Weights of a small class-conditioned image diffusion model.
Model: 6.92M parameters, 48-pixel images, arch unet, activation gelu, widths [64, 64, 128, 256].
Training: soap at rate 0.0025, 9800 steps.
Data: trained on photos of arthropod specimens (BIOSCAN-5M), 195000 training examples, 12.9 epochs.
Rows from block 18, named by matrix and row number. Rows with one number belong to one channel. Each number is 200 + 40 x the weight over its row's rms, rounded and kept within 0 to 999. All counts start at 0. After the name is the row's rms in percent of the matrix's.
# convs0: first 3x3 conv (model.decb.1.1.convs.0.weight, 64x64x3x3), inputs 48-63, a 3x3 kernel for each
# convs1: second 3x3 conv (model.decb.1.1.convs.1.weight, 64x64x3x3, transposed), outputs 48-63, a 3x3 kernel for each
convs0.28,093,209,171,178,202,180,166,170,248,217,223,165,188,196,221,171,193,237,210,223,189,241,222,156,185,178,199,197,153,219,241,228,115,198,216,208,181,160,268,201,183,141,176,160,258,194,231,138,176,204,182,135,267,166,259,212,226,188,192,145,172,227,191,170,215,178,194,213,174,222,208,211,171,207,218,208,185,98,262,159,233,90,246,202,149,214,232,170,191,234,178,243,165,235,143,253,233,208,206,193,238,226,122,210,212,219,139,266,208,198,201,238,211,195,203,125,193,157,185,184,247,250,121,198,191,221,145,209,283,163,216,175,180,176,179,218,185,172,205,198,254,155,151,229,199
convs1.28,094,216,166,142,245,238,200,200,180,166,215,148,186,202,222,190,173,168,242,214,155,215,134,209,239,215,186,232,196,264,201,175,190,197,219,238,170,211,192,208,262,238,176,148,186,244,193,159,190,233,193,181,223,223,238,208,212,162,213,235,217,219,152,203,279,200,163,212,174,205,209,189,194,234,190,207,213,167,215,162,171,173,202,165,244,195,243,201,203,165,179,250,178,228,179,290,188,129,182,184,195,153,260,143,193,194,208,185,187,165,183,178,170,155,276,196,162,165,225,151,195,120,206,146,207,229,262,146,123,175,229,157,132,150,200,184,172,79,217,236,169,182,251,132,205
convs0.29,104,194,258,170,179,224,213,133,150,162,226,231,186,149,204,189,155,154,169,171,200,203,240,219,161,180,253,232,158,169,227,239,163,154,194,263,228,234,174,195,242,159,164,169,256,193,321,99,192,132,208,77,221,219,201,329,184,190,228,322,205,187,164,262,129,255,139,240,177,219,149,243,172,220,181,167,160,175,148,223,165,163,191,265,169,245,121,200,204,290,190,167,200,208,229,205,222,242,207,103,314,102,205,128,233,194,184,183,223,214,240,172,251,153,233,189,192,184,172,194,186,225,242,184,145,274,217,181,205,220,178,175,178,127,180,103,215,159,210,214,256,191,154,210,188
convs1.29,108,245,166,187,245,184,171,211,207,184,208,243,205,175,232,185,203,195,223,201,178,246,285,184,160,205,243,196,249,120,212,186,159,166,207,213,212,240,169,251,163,290,168,221,141,182,214,163,156,158,201,236,255,218,275,190,216,252,182,189,155,169,181,342,228,117,210,220,241,191,207,200,165,254,255,159,169,190,250,163,200,225,189,176,191,192,171,239,173,208,203,163,280,192,249,84,279,185,214,183,194,191,213,188,275,165,201,121,217,239,121,226,166,221,182,203,207,219,228,195,181,215,279,170,172,220,257,184,233,234,197,181,267,215,233,210,299,152,215,184,297,139,187,230,238
convs0.30,116,226,176,185,265,165,233,211,165,155,220,196,192,208,204,114,235,220,191,199,234,214,215,222,190,197,168,220,224,173,240,240,198,119,202,156,203,182,216,163,151,79,227,189,225,235,285,270,175,207,202,167,202,138,211,228,146,227,154,144,207,267,149,222,142,216,185,237,118,240,198,250,199,138,191,229,258,171,152,157,216,235,195,171,179,225,233,208,210,232,171,117,143,181,194,280,216,217,206,188,207,151,168,179,268,205,177,201,247,173,215,184,189,266,195,195,197,164,217,168,247,179,215,201,223,166,179,176,174,254,155,214,160,222,180,183,158,123,203,153,211,256,200,134,210
convs1.30,106,155,257,238,108,151,201,169,254,213,158,212,221,175,217,152,208,229,207,192,237,211,280,185,96,207,187,177,229,240,205,167,128,192,214,174,184,187,204,220,143,153,261,159,158,174,249,154,188,208,49,122,207,195,164,179,210,172,193,220,180,214,138,242,342,183,188,200,149,144,237,162,144,222,218,197,164,159,231,213,159,215,232,236,195,218,207,183,205,209,219,217,220,219,263,209,173,140,167,196,221,245,199,213,192,145,234,248,237,191,215,183,192,176,145,217,207,177,195,155,173,280,187,126,197,288,196,176,187,197,266,272,206,201,207,200,255,139,169,189,201,235,137,224,232
convs0.31,091,156,220,193,208,231,136,158,206,179,187,196,206,178,203,209,192,205,219,223,214,164,161,206,258,271,190,167,207,154,277,151,227,268,201,241,184,174,200,193,196,247,121,187,164,305,170,186,173,193,198,269,214,277,184,192,206,172,111,172,158,133,284,217,224,145,212,200,218,243,159,215,179,165,134,206,209,149,188,145,142,165,193,166,210,157,209,179,199,195,183,204,141,204,237,240,150,193,191,205,252,246,202,123,187,172,207,224,202,191,215,187,199,215,222,271,119,259,160,259,148,197,211,129,271,277,204,200,230,165,174,147,208,260,189,249,151,231,201,174,241,222,158,191,186
convs1.31,093,192,168,186,232,178,189,198,199,192,173,236,248,147,198,211,230,185,179,170,201,133,148,164,179,169,155,199,128,227,210,211,164,199,161,246,227,207,179,171,246,239,183,140,189,170,171,211,179,190,272,233,215,156,230,159,270,197,174,185,241,257,167,167,274,215,155,154,199,223,187,210,223,183,188,149,235,235,220,189,191,210,175,171,211,303,196,182,204,251,227,221,123,226,220,228,163,175,295,209,212,237,209,286,186,183,150,174,173,191,231,190,253,101,180,281,162,241,213,155,140,254,243,173,125,191,252,127,250,159,161,167,248,239,194,189,255,159,199,194,198,204,170,233,198
convs0.32,099,179,215,154,179,243,188,168,190,207,147,213,163,210,247,229,194,195,159,224,170,260,173,206,265,210,247,242,203,181,116,184,201,64,211,226,145,128,227,233,219,229,183,218,157,158,277,202,169,158,109,197,125,204,301,187,125,265,242,213,240,236,188,213,222,215,247,209,260,221,163,224,213,261,207,242,133,192,180,187,99,147,219,211,219,152,95,191,127,276,186,187,175,229,149,208,141,216,212,167,250,148,128,135,125,140,184,153,202,218,229,128,139,134,215,207,248,177,236,191,205,206,174,197,207,149,209,232,207,207,184,206,210,225,190,197,164,214,250,132,215,171,252,286,194
convs1.32,078,223,245,238,245,192,216,234,179,174,196,190,169,148,167,172,206,286,158,210,191,231,198,178,216,219,178,228,171,133,258,230,257,150,219,206,167,212,202,242,201,160,149,161,172,245,132,248,194,210,268,253,247,118,163,169,232,199,200,194,154,227,248,194,188,200,223,211,95,214,177,288,186,155,233,140,149,312,228,180,205,183,238,229,128,178,217,213,171,247,164,208,180,208,211,115,228,233,197,161,233,219,232,145,243,181,266,170,114,182,132,190,228,234,239,223,217,191,219,142,185,167,210,222,256,241,173,162,249,134,255,236,246,164,123,145,160,147,157,252,270,187,171,202,169
convs0.33,108,184,172,226,168,186,194,175,249,160,178,218,201,229,168,251,171,181,166,251,98,239,171,221,136,266,193,173,265,178,185,207,136,287,260,183,199,189,232,171,202,229,165,171,179,186,173,139,131,164,147,263,226,145,329,260,200,205,257,210,162,206,252,245,237,194,278,171,199,156,240,239,168,248,230,183,234,171,195,172,186,268,260,170,199,168,229,200,178,212,168,148,299,236,195,136,266,250,199,180,210,202,287,129,194,200,181,204,193,228,157,223,261,252,154,172,226,186,175,222,218,156,231,127,252,206,249,181,225,193,188,228,204,227,261,188,174,120,186,198,162,189,204,185,159
convs1.33,094,250,138,212,217,177,174,217,203,203,199,277,225,100,223,194,198,167,189,142,232,232,161,201,218,191,254,206,172,195,192,201,206,231,231,207,177,180,251,194,282,126,185,244,217,215,144,153,194,124,163,229,265,201,213,197,204,240,225,146,151,176,196,185,238,153,217,178,166,215,200,215,176,205,215,242,215,132,167,204,240,172,264,169,162,260,183,255,192,216,162,185,226,182,140,214,212,177,170,151,159,224,208,162,322,174,204,227,202,207,124,269,200,150,224,204,273,244,138,180,209,235,220,205,170,160,229,291,168,181,226,202,188,102,237,200,253,177,187,216,156,172,218,252,170
convs0.34,106,169,185,158,266,135,138,242,215,221,179,147,173,276,267,184,218,220,212,188,179,191,208,239,215,221,183,161,219,301,290,219,285,229,178,163,171,207,138,218,171,182,177,191,199,188,107,109,172,266,227,251,169,178,225,188,234,184,100,268,204,235,252,229,192,225,195,195,281,236,186,199,171,252,184,177,202,194,201,116,206,187,183,219,182,189,202,237,166,142,209,190,213,246,192,191,236,223,164,178,142,119,216,175,142,220,159,234,219,113,201,232,159,147,238,168,266,178,245,288,244,145,145,243,150,169,176,182,235,236,172,108,198,192,278,178,145,191,175,214,206,190,151,187,182
convs1.34,106,187,131,206,212,321,205,191,193,188,210,136,203,275,161,237,255,242,197,213,275,159,161,242,248,216,151,209,245,247,238,167,182,190,203,179,207,185,198,206,194,242,153,183,140,255,217,131,276,170,148,207,168,211,304,240,127,173,243,281,182,166,209,196,235,195,191,162,271,245,177,172,215,135,179,171,217,253,183,202,245,216,185,253,203,130,161,222,221,177,233,186,300,170,144,160,213,262,163,159,228,263,210,151,90,190,173,257,204,240,140,258,202,190,205,159,221,222,110,162,221,191,117,215,188,222,226,202,166,110,184,293,209,162,187,212,180,225,222,148,158,145,249,212,219
convs0.35,104,264,192,151,233,202,193,205,168,206,220,222,184,217,222,199,199,169,150,180,238,237,153,165,152,156,220,214,172,235,208,257,131,184,204,357,134,196,207,250,162,194,276,239,164,255,155,157,268,110,221,150,218,239,224,209,174,164,216,264,221,192,221,181,152,259,250,168,139,204,180,112,240,201,148,189,277,149,136,144,113,162,180,199,223,221,220,204,218,89,191,209,210,169,177,195,256,237,158,204,235,220,217,108,302,215,208,121,229,108,170,231,252,134,270,226,183,171,194,203,200,164,245,184,161,201,177,197,252,217,177,199,230,149,212,181,172,287,250,159,207,229,206,170,251
convs1.35,098,202,222,170,233,216,216,196,209,161,206,230,191,155,201,252,180,150,138,252,168,204,179,232,185,214,251,128,189,204,232,160,230,196,189,219,161,198,117,166,228,187,155,222,193,230,204,226,196,212,207,163,213,146,192,203,213,178,226,249,184,120,197,171,266,143,169,248,238,198,243,195,207,155,144,191,233,218,203,217,184,221,207,217,175,152,175,157,227,252,176,218,241,175,171,273,218,135,179,173,208,165,212,196,163,200,198,214,185,204,240,216,188,161,207,162,174,243,146,177,247,244,187,180,222,175,193,250,167,169,162,146,202,222,209,185,156,228,232,214,202,191,153,146,180
convs0.36,100,200,194,277,242,142,155,241,217,193,226,224,168,240,242,213,184,196,155,165,246,163,207,174,229,184,207,182,173,114,308,164,250,221,198,215,217,212,204,176,174,130,156,201,264,240,275,163,178,158,189,164,237,280,79,173,201,177,234,194,274,203,253,132,209,182,222,195,219,205,197,266,170,228,200,193,183,188,183,235,143,129,155,262,170,283,58,227,175,324,196,190,158,272,170,83,273,270,183,218,276,229,152,236,185,153,139,175,138,197,215,193,168,191,180,262,172,231,215,276,210,220,143,209,206,188,194,194,192,167,192,191,171,197,240,191,177,165,240,150,194,253,169,202,160
convs1.36,097,167,207,216,249,141,145,174,226,198,160,224,246,223,110,209,293,195,119,240,146,206,216,241,229,161,188,243,238,255,226,187,236,181,148,148,224,238,201,196,177,168,225,153,242,189,240,147,143,227,182,238,247,205,186,214,261,212,188,143,196,225,248,161,228,203,206,183,247,175,163,205,164,267,125,161,192,214,206,214,160,208,204,155,197,96,126,244,269,275,244,214,218,159,129,195,212,205,186,201,214,141,164,201,176,123,239,181,189,156,181,200,164,173,225,205,253,191,116,164,227,125,152,246,180,195,221,175,209,155,221,159,260,169,171,245,245,135,216,185,275,186,160,276,199
convs0.37,104,177,230,227,195,163,185,208,174,165,207,156,218,204,132,234,189,172,166,253,150,222,181,144,115,165,268,173,155,259,232,157,170,219,258,209,202,141,226,221,183,309,185,139,123,238,134,223,124,213,115,278,241,279,226,236,262,141,254,190,257,184,223,249,202,260,213,234,209,233,198,181,220,169,195,241,193,231,214,222,203,236,208,163,174,188,147,237,203,169,169,186,176,160,124,185,139,146,295,160,218,206,133,178,118,199,214,70,131,212,204,195,225,106,186,241,157,200,156,172,186,243,248,125,247,184,268,180,259,205,222,188,204,180,176,199,148,234,202,233,207,298,146,195,264
convs1.37,102,248,250,198,212,215,197,187,173,192,262,239,182,180,202,233,191,194,239,171,293,206,243,136,257,202,214,135,236,162,211,183,243,244,164,181,150,170,194,183,158,295,231,206,168,162,180,224,227,82,225,110,220,235,313,234,275,191,126,178,202,186,253,182,227,178,196,167,96,111,177,193,200,198,215,230,193,161,174,168,242,194,214,186,214,185,177,208,193,248,176,131,209,195,190,162,266,203,166,182,218,226,186,216,227,226,201,172,292,185,222,212,220,134,219,255,208,194,157,133,162,270,233,179,261,194,244,190,237,160,186,294,160,220,222,144,175,183,233,226,238,204,151,186,204
convs0.38,119,207,135,172,174,247,124,170,175,209,185,183,172,201,170,247,161,166,148,195,174,173,155,222,231,186,117,177,170,279,285,248,340,225,208,135,272,143,192,183,136,255,114,273,225,206,160,152,224,286,247,254,165,138,162,157,217,176,142,193,167,219,180,177,190,205,173,196,195,182,173,211,214,173,252,186,204,149,276,224,177,221,162,260,229,166,218,260,213,224,184,248,159,181,233,108,201,96,222,279,203,182,221,156,210,192,220,194,196,191,139,221,180,207,302,217,197,202,168,217,244,200,297,178,226,112,188,197,140,171,144,207,216,160,208,182,180,195,231,217,253,231,175,213,147
convs1.38,114,232,199,161,175,211,218,162,185,211,189,154,196,160,150,231,172,199,264,192,197,237,190,191,101,191,227,164,180,257,223,156,289,155,251,145,140,200,195,140,164,252,358,189,214,179,171,157,168,110,146,197,225,142,160,155,118,216,156,189,192,133,196,197,221,169,196,200,158,209,200,186,221,190,215,245,170,212,234,196,246,207,225,259,243,219,248,109,175,152,199,161,201,229,254,186,187,172,187,243,225,149,246,150,216,227,200,226,185,226,188,232,263,130,139,196,139,253,197,132,227,172,255,240,211,254,191,207,272,197,224,235,126,215,157,252,177,228,224,165,236,149,170,195,188