From a checkpoint of a small class-conditioned image diffusion model: 48-pixel images, norm groupnorm.
Rows from block 20, named by matrix and row number. Each number is 128 + 24 x the weight over the matrix's rms, rounded and kept within 0 to 255. All counts start at 0. Numbers have three digits each.
# convs0: first 3x3 conv (model.decb.2.0.convs.0.weight, 64x128x3x3), inputs 95-113, a 3x3 kernel for each
convs0.4:121129118135113095118131135138124131133150121125096144151137116063077116171180135116112126121087114140166154124129132112092126125126140137124108117019116134139147169157121095055171103143112131147115156165153112116152096108096038097165110117140124155103121118150127113131103149108111119122135168111086077127120000120139192132126150117125116121133125143101121134111075120124146146132147116101164133131147109100123143123108113133113134147138117113133145120165134148135121167078130115147118140106106161057171132088108
convs0.5:141120112108117117114130126139117141110137098152130121099097096177031125139117166106117112102134124121171128104153148118135139122121122144104099145104104119161117145105128131151106127116116117131125141116171117145168120160111144088114153123109146151138146101117115126117141099135133081126101114134120117113132090087150111131109134133125180131142147134144149133128193119110120134087128164124118172169097137145136135162172122131130163108133106110146154115131121131138119129108153132111130152166127119101147095129145
convs0.6:145105142137120102112093135128096125141195139138068126127133115085180115121138111122157114113141109113122119134103140125100104112124126132109089140093078136140135158122130157049110114094116122152100127132140154096158114078154131113142151116131137141122139086106137129131141166085119088145121167142139097152112086129139150139132151133106150139093109121103096122134064121135141132136083096132000116111119128140144165123123111114152109122141120094166165125125153104177104155055140101173135114138107145157103131146111
convs0.7:114109144119145092115134139132119154131091103141094150157127121121107165112114123127134125137132140119136120117130135139133106112112148120151151134084128118118115095210122115095130094128094139095137122163110121124125123200148126123142111137097140096145122136171113127140125090142157165115105123133183000154187141155140111120112121125142122119134134111148152142124080091103159115148255107160050172110181125154111147132088117135101121111159141125115136116159119124111112179155073128130140138102118154124137128105112
convs0.8:124128121126128133128107138124132127119130080130105151140116141119099127123131151121113125101136115125135123137128121106128136122119135129137162122086144127135109130133129128123073129145128124132127116149137129114123140106134163121140132147128146089143103160141128135132115132138142051155129171125156108104150060102113126137127129110130156097121124131119119116123182081121121148136103153177112127125143146128136134140125146124138132113123133125165110131115145106097139145131099136139104126159138118084125134109111
convs0.9:148121128132144144126130130125101114097142122127138126173137139063104109124118113128162144115114145146115125148132106153169132138125125130143157136122139126127133136092109118212164141177126101079140101074071120092103133140129122095139148114122133124145143153138112127136142116120143158135124131124132129131122124114134131120118111144104129105126120136150142134130100114135125112104146125086151115132127118121175165127202123124107142104071132108091094116136141138117144144130108127119122106146125076139091131117129
convs0.10:127118141139121129123119132120145134144038112103137148134119131138107116135148124119137106124185120126133138114122121126162138116113132124129159113116090141146126129157114087078126135149131122118138147159112129130126124111128157143137119162115111127127135197126129116122160159150095000113145167128138129124141094135129140135139126129115128118123129100140172110107143132133129148169134145060059147138177125127118138126126121141139124135153144144138118108091143143130123127138110121124122125112121131156101129125124
convs0.11:112121147143179105127133139133126127153087092133107115147160128162149130140136124138100130141123126109121122113174121110077121142132117128111127130183154123121147123158141179117124130148126139111129132147121116132123107132145123114127144141143149129123136183136113094151104100146106101165150123119142117146195196140147142127104117115129106123117122121118124143115088121134134123113135126169089147152141127111121131111173153121159151111136142122050151102118101119156140121110144131141138120066157126218111130086121
convs0.12:139123101110113074120110107127113145098021093124107151141100142139090162127153119135120126137156120154095115146145122123101122121145144128136155133154144134121142142169165130048134123149127094103129112142118104129109104116119127140138116127126151109134151092155140136134139129148157142127117138116142000126137000135115128120146118134127112127125134122123118130127058124126131138166150114192056158132190141109095137115096096144117171106108158143113126131119098133120160138157092113126128123174112115070105114134137
convs0.13:117116140130064118095127139126138128121078138125126128139163103093082126153129134126129120073087134132104136103150113124137122129129128132154131139077153131151115113120128102094126115151121152100139142160155118141108134126117030114115130163147137146121139081150116146123117126120101123152135115125138136127163135126127130127139119135114063125141157126139146125138208125103105131136157139166103139140121143124120127132115094139119127121115105097100128123142098127135124136063153117150121117063107112234114137124106
convs0.14:105137133152155135145134123113121126119135095127104124130153139128141119119137142142126121173121138120120143103129123157097122131128134142131132105137128121109128102131097142120140134119124153144151125147149143143129131145136160116134114136138104126131131127132123110153082137123149125109112138118127128130139131137150130140130119127148143148146137128163138143144082118109137122150156140118121114154150123153156128157132132096113100131119176105162135136140155133141111129144110159149127127108114135071129136115126
convs0.15:115143123197073123108140127121130126071125134091074127135124132092118118127116129115120123091139131128129137117103134118143139119128125136152133106035135128152144143125116142119150117096136058092121067132129060120108137137132117134134151124144129143128041095127119158123154129144117100121131126137139107123019101129135112130156140121113126126136113126117117123085098116126093135109102122000054126065090125121115137101121142115132133090122135069118120122098127139128118112099128123137123102161143212047163094122142
convs0.16:121131119128159153150142140136146113123112151125146116138119108144128134106129107137141128161127148139144127129128131159080126156095141125108132137151105120141124098132137165095106123151104122161138166151182111133151060151178222114104149096075127140118115127124102142112126145122133153121092129135115135118164129126117140127090158118154095131133127116098104131106133119125130138116104133180143122115089119137153136122123182124138136114134134157130123118117110138136105125146131127119152128176113134116164088136127
convs0.17:138132127132127122136091153137124120120224134136083138136155115109103135109107122125123119104134074126126119137088113107226090120104132130115095138018139139144146118117111137075112125130091108123140122218134130132124139115130144091141128159114116177108111149147104125129134093144152078131110162146113066122102007117114125135130137133109115129132123112123137131125091103115107124137180130148125135126149129140129139139130118140141134139149144140113134134124119132141137144005167127159111131067136124132103137148123
convs0.18:132126144109102105136117133135124131117150159132116122130136141135088127141152145112124114129103111126087122119155111108010139130115117125120138141126083128128124130138109107141165134119109132079133134127107132110120122120109107128114100086121140143107168001118130162126127118125124174107113105131135168131156024160128157131139108129122183131121141122129118150124099115121165132113110138142144117132133141132110122119080127149143121121135134137120134100182133109139122122073165133093127109150095120163145102139109
convs0.19:109097137112100100127147099124100108110166157122118122155133111073120089132147133094096120094138104110121115120117106115069124124101121127118115127127104127134134130125113103105162137121155119116091150168140089151106165145139125123089145133156101130094064156117125116120129127132098142148128095126121131129086085138137129120112128126087041144142154149102129134108173105125086126132098128058047120145110134081132120130147118112119120097084122090137093149130125091113109157082162097130128136090127096132108112088108
convs0.20:106095127141121125141128138133136126126101126138097162127134115165145081121084133121172130134100140138126086112142132128196071135112118127126126130082158129155116155114147129058089123124171116107124139123164155105113147104131109123132135129128082172140163118115136108132167111107089059191125148133092121137162131093122121149135110135112131153130125129108153115172101086134126120112117110078087126113158133134164150109161117115129104137187082147138142116087162167158111120064131123145136155134123087088137110151118
convs0.21:120169121105199119129124136132137124100014154129145133082137093186119092105119121103086116087122128114106125109100136114135124138124120121133134123167130121126122102099159228031126132089129139120108110157153119107136140142125107151133152129116103170113115146138143133128132132125143097130118130130061147140057105123112111127117171119144130120117103102115107108113079126124126142132095126052121136112118117138209136148104115126126140126127126127062139138125126089142105164183119124104142131069135101091129140123148
convs0.22:110137111129143132139150158134132124137066183120131152124143120123077121107172099133152138132194124114107131139123137135134111129105144124133111126151138123119106114160122135076131136131125104120176145171180128133120156099113113113104157151169120141096133165151138165118140115124145144111158137117141078127160141125122125128142153110143119134108133142135114120139121145121140144129172107117071118108084140117096135130068104136084122135143116171166159111117109114137120100159100134113090143070138179011180164156148
convs0.23:126145141116116147121142150105152118132096131141126147121126123122148113128148131096116125105120122121131141123102136118110136133136133115127122130098125140133126118106143128058125149149149142123114127110126126141096134195085244077026117044050133105117117117116123152139152132106093112149146140125111082125150114120124111126137118129171069125133121110114124148125099096159147153163079136062066075113091112092107136101111140139117131182173096182115120142061082127125111133154158121118129141108112136060154138124132
convs0.24:137155138141115134119096146110136131064213127148077147173114140083123118165170134149115136134077136138105132128160124142086130108142122132088127134188109135120123134142119106108154091130133095124124128080081137124117123110138078120145177155112127123131187079125098170104113129130188086123128169119141105131148071140131136137134132116123104127140126115126159113151037156116100162111144145148000131126193135127100115122087115162114138138153136125077106152147112129095138152130144100167134092124101117159149097142115
convs0.25:119119145138175160124098125123125129118175124135088125095133143114114120140124142144148133120090117148174136135116132131126114137136125123116122113159137120124135132127131096162105127096127125116113131095117130128127089122152078127140172120094141142135147079117117138112160096138068213110136087142122128139136141135134150148123113124119163109127111122109109154119161106105140137135085122105000086130064122113122126106127125130121110137138120141119118148141126126156118140088133134165122145120103090150126134151105
convs0.26:144134143151072164142094115127154120139077144140115128122153149160105139146143135102107125092122108128124124151110138125083122123117138125136115127083121127135117148096098154101133111111125122190094128113124119121124162114136158082127105153130145110126128068098124143130107159117149115148112122140091233118089121140141131136131145137145138161124143132100142130157106135128111136147119147124155149131108134118094123124109088127142132139149133131131101119102129116138137118101128122129140096153125108105106137138126
convs0.27:118113119145166114100114125124127124150143127128155109138140095119137120106113142132138123111076102106122127118108119115193115126131132110112147125173089116122129099125136128095153147129152109142122134112112127073131115116118115107099162100134112120130118139118143105142112145132101185102135139136107117126166114123111123138114107142124122117116105123149131117140113116128147115111100119118151106174158134143118137144170136126116126121144119154117135133132124145104144106117130131107146145138141098148097109107147
convs0.28:130103121126160116143134103135115140143083135126102133133136127127087106108111104124114125131102123143155144107153128124154111138121117135157101149123112120144125125163151122091096146096121091138116080095085123121124156132138103097131147159144132109131097114122120124140132144141141122134144125125115145121091032123099080117121127108107151115110108138116137111084125139139110132144127140146095077130125109104161128128188143128125122122101153131125121139131138143121137126116130136119128138114131133140097106134123
convs0.29:096130144119239111067087091106134122119105123084149110137140120050161135164159105117091134100112134113076115086133104098231094078140112111141089145158135112132114127127129085073150132113112067157096086072057118134117151147148165085127163143162109090104135120145117127106098148134162101118129160118141113135090102120124137145132127126149180143112130122095142120135126124109121112133088117091045098116102144129064141069076121130103114110110119126100130118177117058115120101162146114163113157065110145191100092128118
convs0.30:131130134109119088101146101122126128085204118129165075141117147132055140134152133123124139123097125126132144135130114110186107130136115137154108130050116135091175150134119104110136132121129115136132128098106114158106104148134175140100129110114134143103135102144132122121123139133132118148142143121128072135150112138116101123140120133118109150126156099121149110150087125136115126145140135175165146090155136138125121117151109125139124120119168130034127152161141141100133159000179115104148107148128112195109127116108
convs0.31:116144111125120122127123127134116128117076152118147114139154123132072120143139133135123128131131130136130168123154119117085137120132126135140127128144097133134142118142103125127151119106116142138141140112115130119147143090146123104109145148124120140129151103136105131104135120139138166118124126115153124123148000150140143142126129106135131123112137123136122123141143149120111136126174155169079122128132127131120123123095128148143142142117132126077132136132136124109121123147109130112124154120118127107138130121118
convs0.32:126111124143097104124128129139128133116155133124123116114144124160122151134126140134120131124111151119117129128159144101086127113114141119133130112119130127147124134168160108100108102089108125106122124170143108126123099023066092127126053129139114139118128132117128125126116124137114160135128141116141122123140159128120136135154095129128140133132132125121110109132135142130123142158130135158163139147134135110124101116061129145150109129117139151150143101133129128178121139142146139118113132146128135111139091135104
convs0.33:133104130138080110123134115105110126234222111105117123116101122147130111123123115138117118126134123142135134120141127155122117134129124142014134144024166126126127128109138094074140161125141131137130138165116106146109161157131138118133124141125126123137101133131122131134156121130029158137117134118003116130035089125115116128110151132074118131131127123100168115106107124139129130152091140020083135129134135144153134125137132136140136100119138135173128117127155134090148082074138134123137134124128092111139128108134
convs0.34:118109135134142117116138110131132124130099119134160118141124105154163096113175117135138176109165130097126141115132129111114133120143122126132123125132126127136131141142126101117151135113122133128147102144154135115152121125117150186140107139114130079114117196094117131122131120115106129145126144136115108121111110118122132133124136124124189124111118127109125112100107129117111131128108124146073127097107133130118113137128132150146110126156142124218097132096136132119118122190145142155124116136149132122101130142135
convs0.35:131132112118128138116136108134126126132143116118180104144133152139069148134142125147178139123060122149120126126157127112061149142133130132135136128144163140139134141114116096150149138112137125163143168096145127170111142111110063073102123090096098151119118247137126128122137091130134008163137155133114118135163000149127126118120137104149185144111112118119106109161203136122000153141151129185113102128074136108097138126149129139118102136170113110120085123145138129127136141178121115142130117168127153000098144131139
convs0.36:128124129152128112119138131141140140133015140147096125124125122123161131127121129134127127144131117124137141121136142128119100122124136127171106125138221128129128118146126108127117121141109132115146118159121127135122119163144123105121130118146116143121121221130103138132158101139147100103132131127092099118080018083135122137134128147130101124128153129121116132134080114124107146148132123093133111085139102138152141130129136128128132128102132121111151145119143131152120123226110104148103129110144141081130147113122
convs0.37:121164160148111160110106108148132121157112140133146119105210183103076149117123124111075119112134089120119112111159084128086116132132124128135131115117082130124136148115084131160090136134123103183081158098098102146125107109140174192114134118113081081145126128102141146125103162173136107090130128102109160120142157144119125135122155132135134134119107120125125122126166123130116119122105168120174120113121118153163118146136150122126126102134102122141114112098113134074090126148124122139125113147117148060064143151138
convs0.38:116117120096170113113153128124118124112129123137110125137124122140136120114132116126143131129107149122139113135099135116219127125135117131112124145147130129144129153110144126153110134084127117100117097119147118119145102117090127131120118092131145142125137030113130140127104137135141138146138101104125142141130026143130162130125156131138092142134146118136135139120119143122112144115085116117041088135060114113090114157176124159131098118116120116114116109115127120144113124147133136138126126123132160184104115170113
convs0.39:116162143126110133134151104147111124146172114093111159158105124080154133168079130146134118139127130131134132141132128115124141116129144123120118129142131135105114133151129134122152066113160151135128149111132125163112088149116207090085147120147149102124129173103113142106145113137098145093142111143140125137124123123121124156122164123166090139107154113122131127126092127088134139120131121080124119103109113109118136137190138144154137121134146155116124121137140166110146070209116140094150133126128113110130117109157
convs0.40:128134139167062166105156121134110138116129141127056149123139120067189125134115110146152122098100127109114125124121140102162125123107119135136114121025097128145111159129140101185104125106126129145111149110170102122108133115140121135152138094133136144126072113099137133129114118131108185154145142115108126117040078128139078124125116124153088126135112135116139112107139166116051152134112127104056134077149115117132132120171117125123134121150122116098118161137118141166124153000167121155138135158127154073146130090134
convs0.41:122128132141155150130158100143128136096076140132117138115138134106148103142161131124108137124139142131127125106116134148049156135129141120122128107108143129102126129148124100180131115111093133108128132122117136105117127114129156153153114142124106136135128153113104131100104097111159178125144152152118153122092123147122121139117152140133092126142125126150130130121112133109089135154122133109039090112099126100120112133123110112169133130127139110116115132136150133131137165111121136125114100154098174168122122153105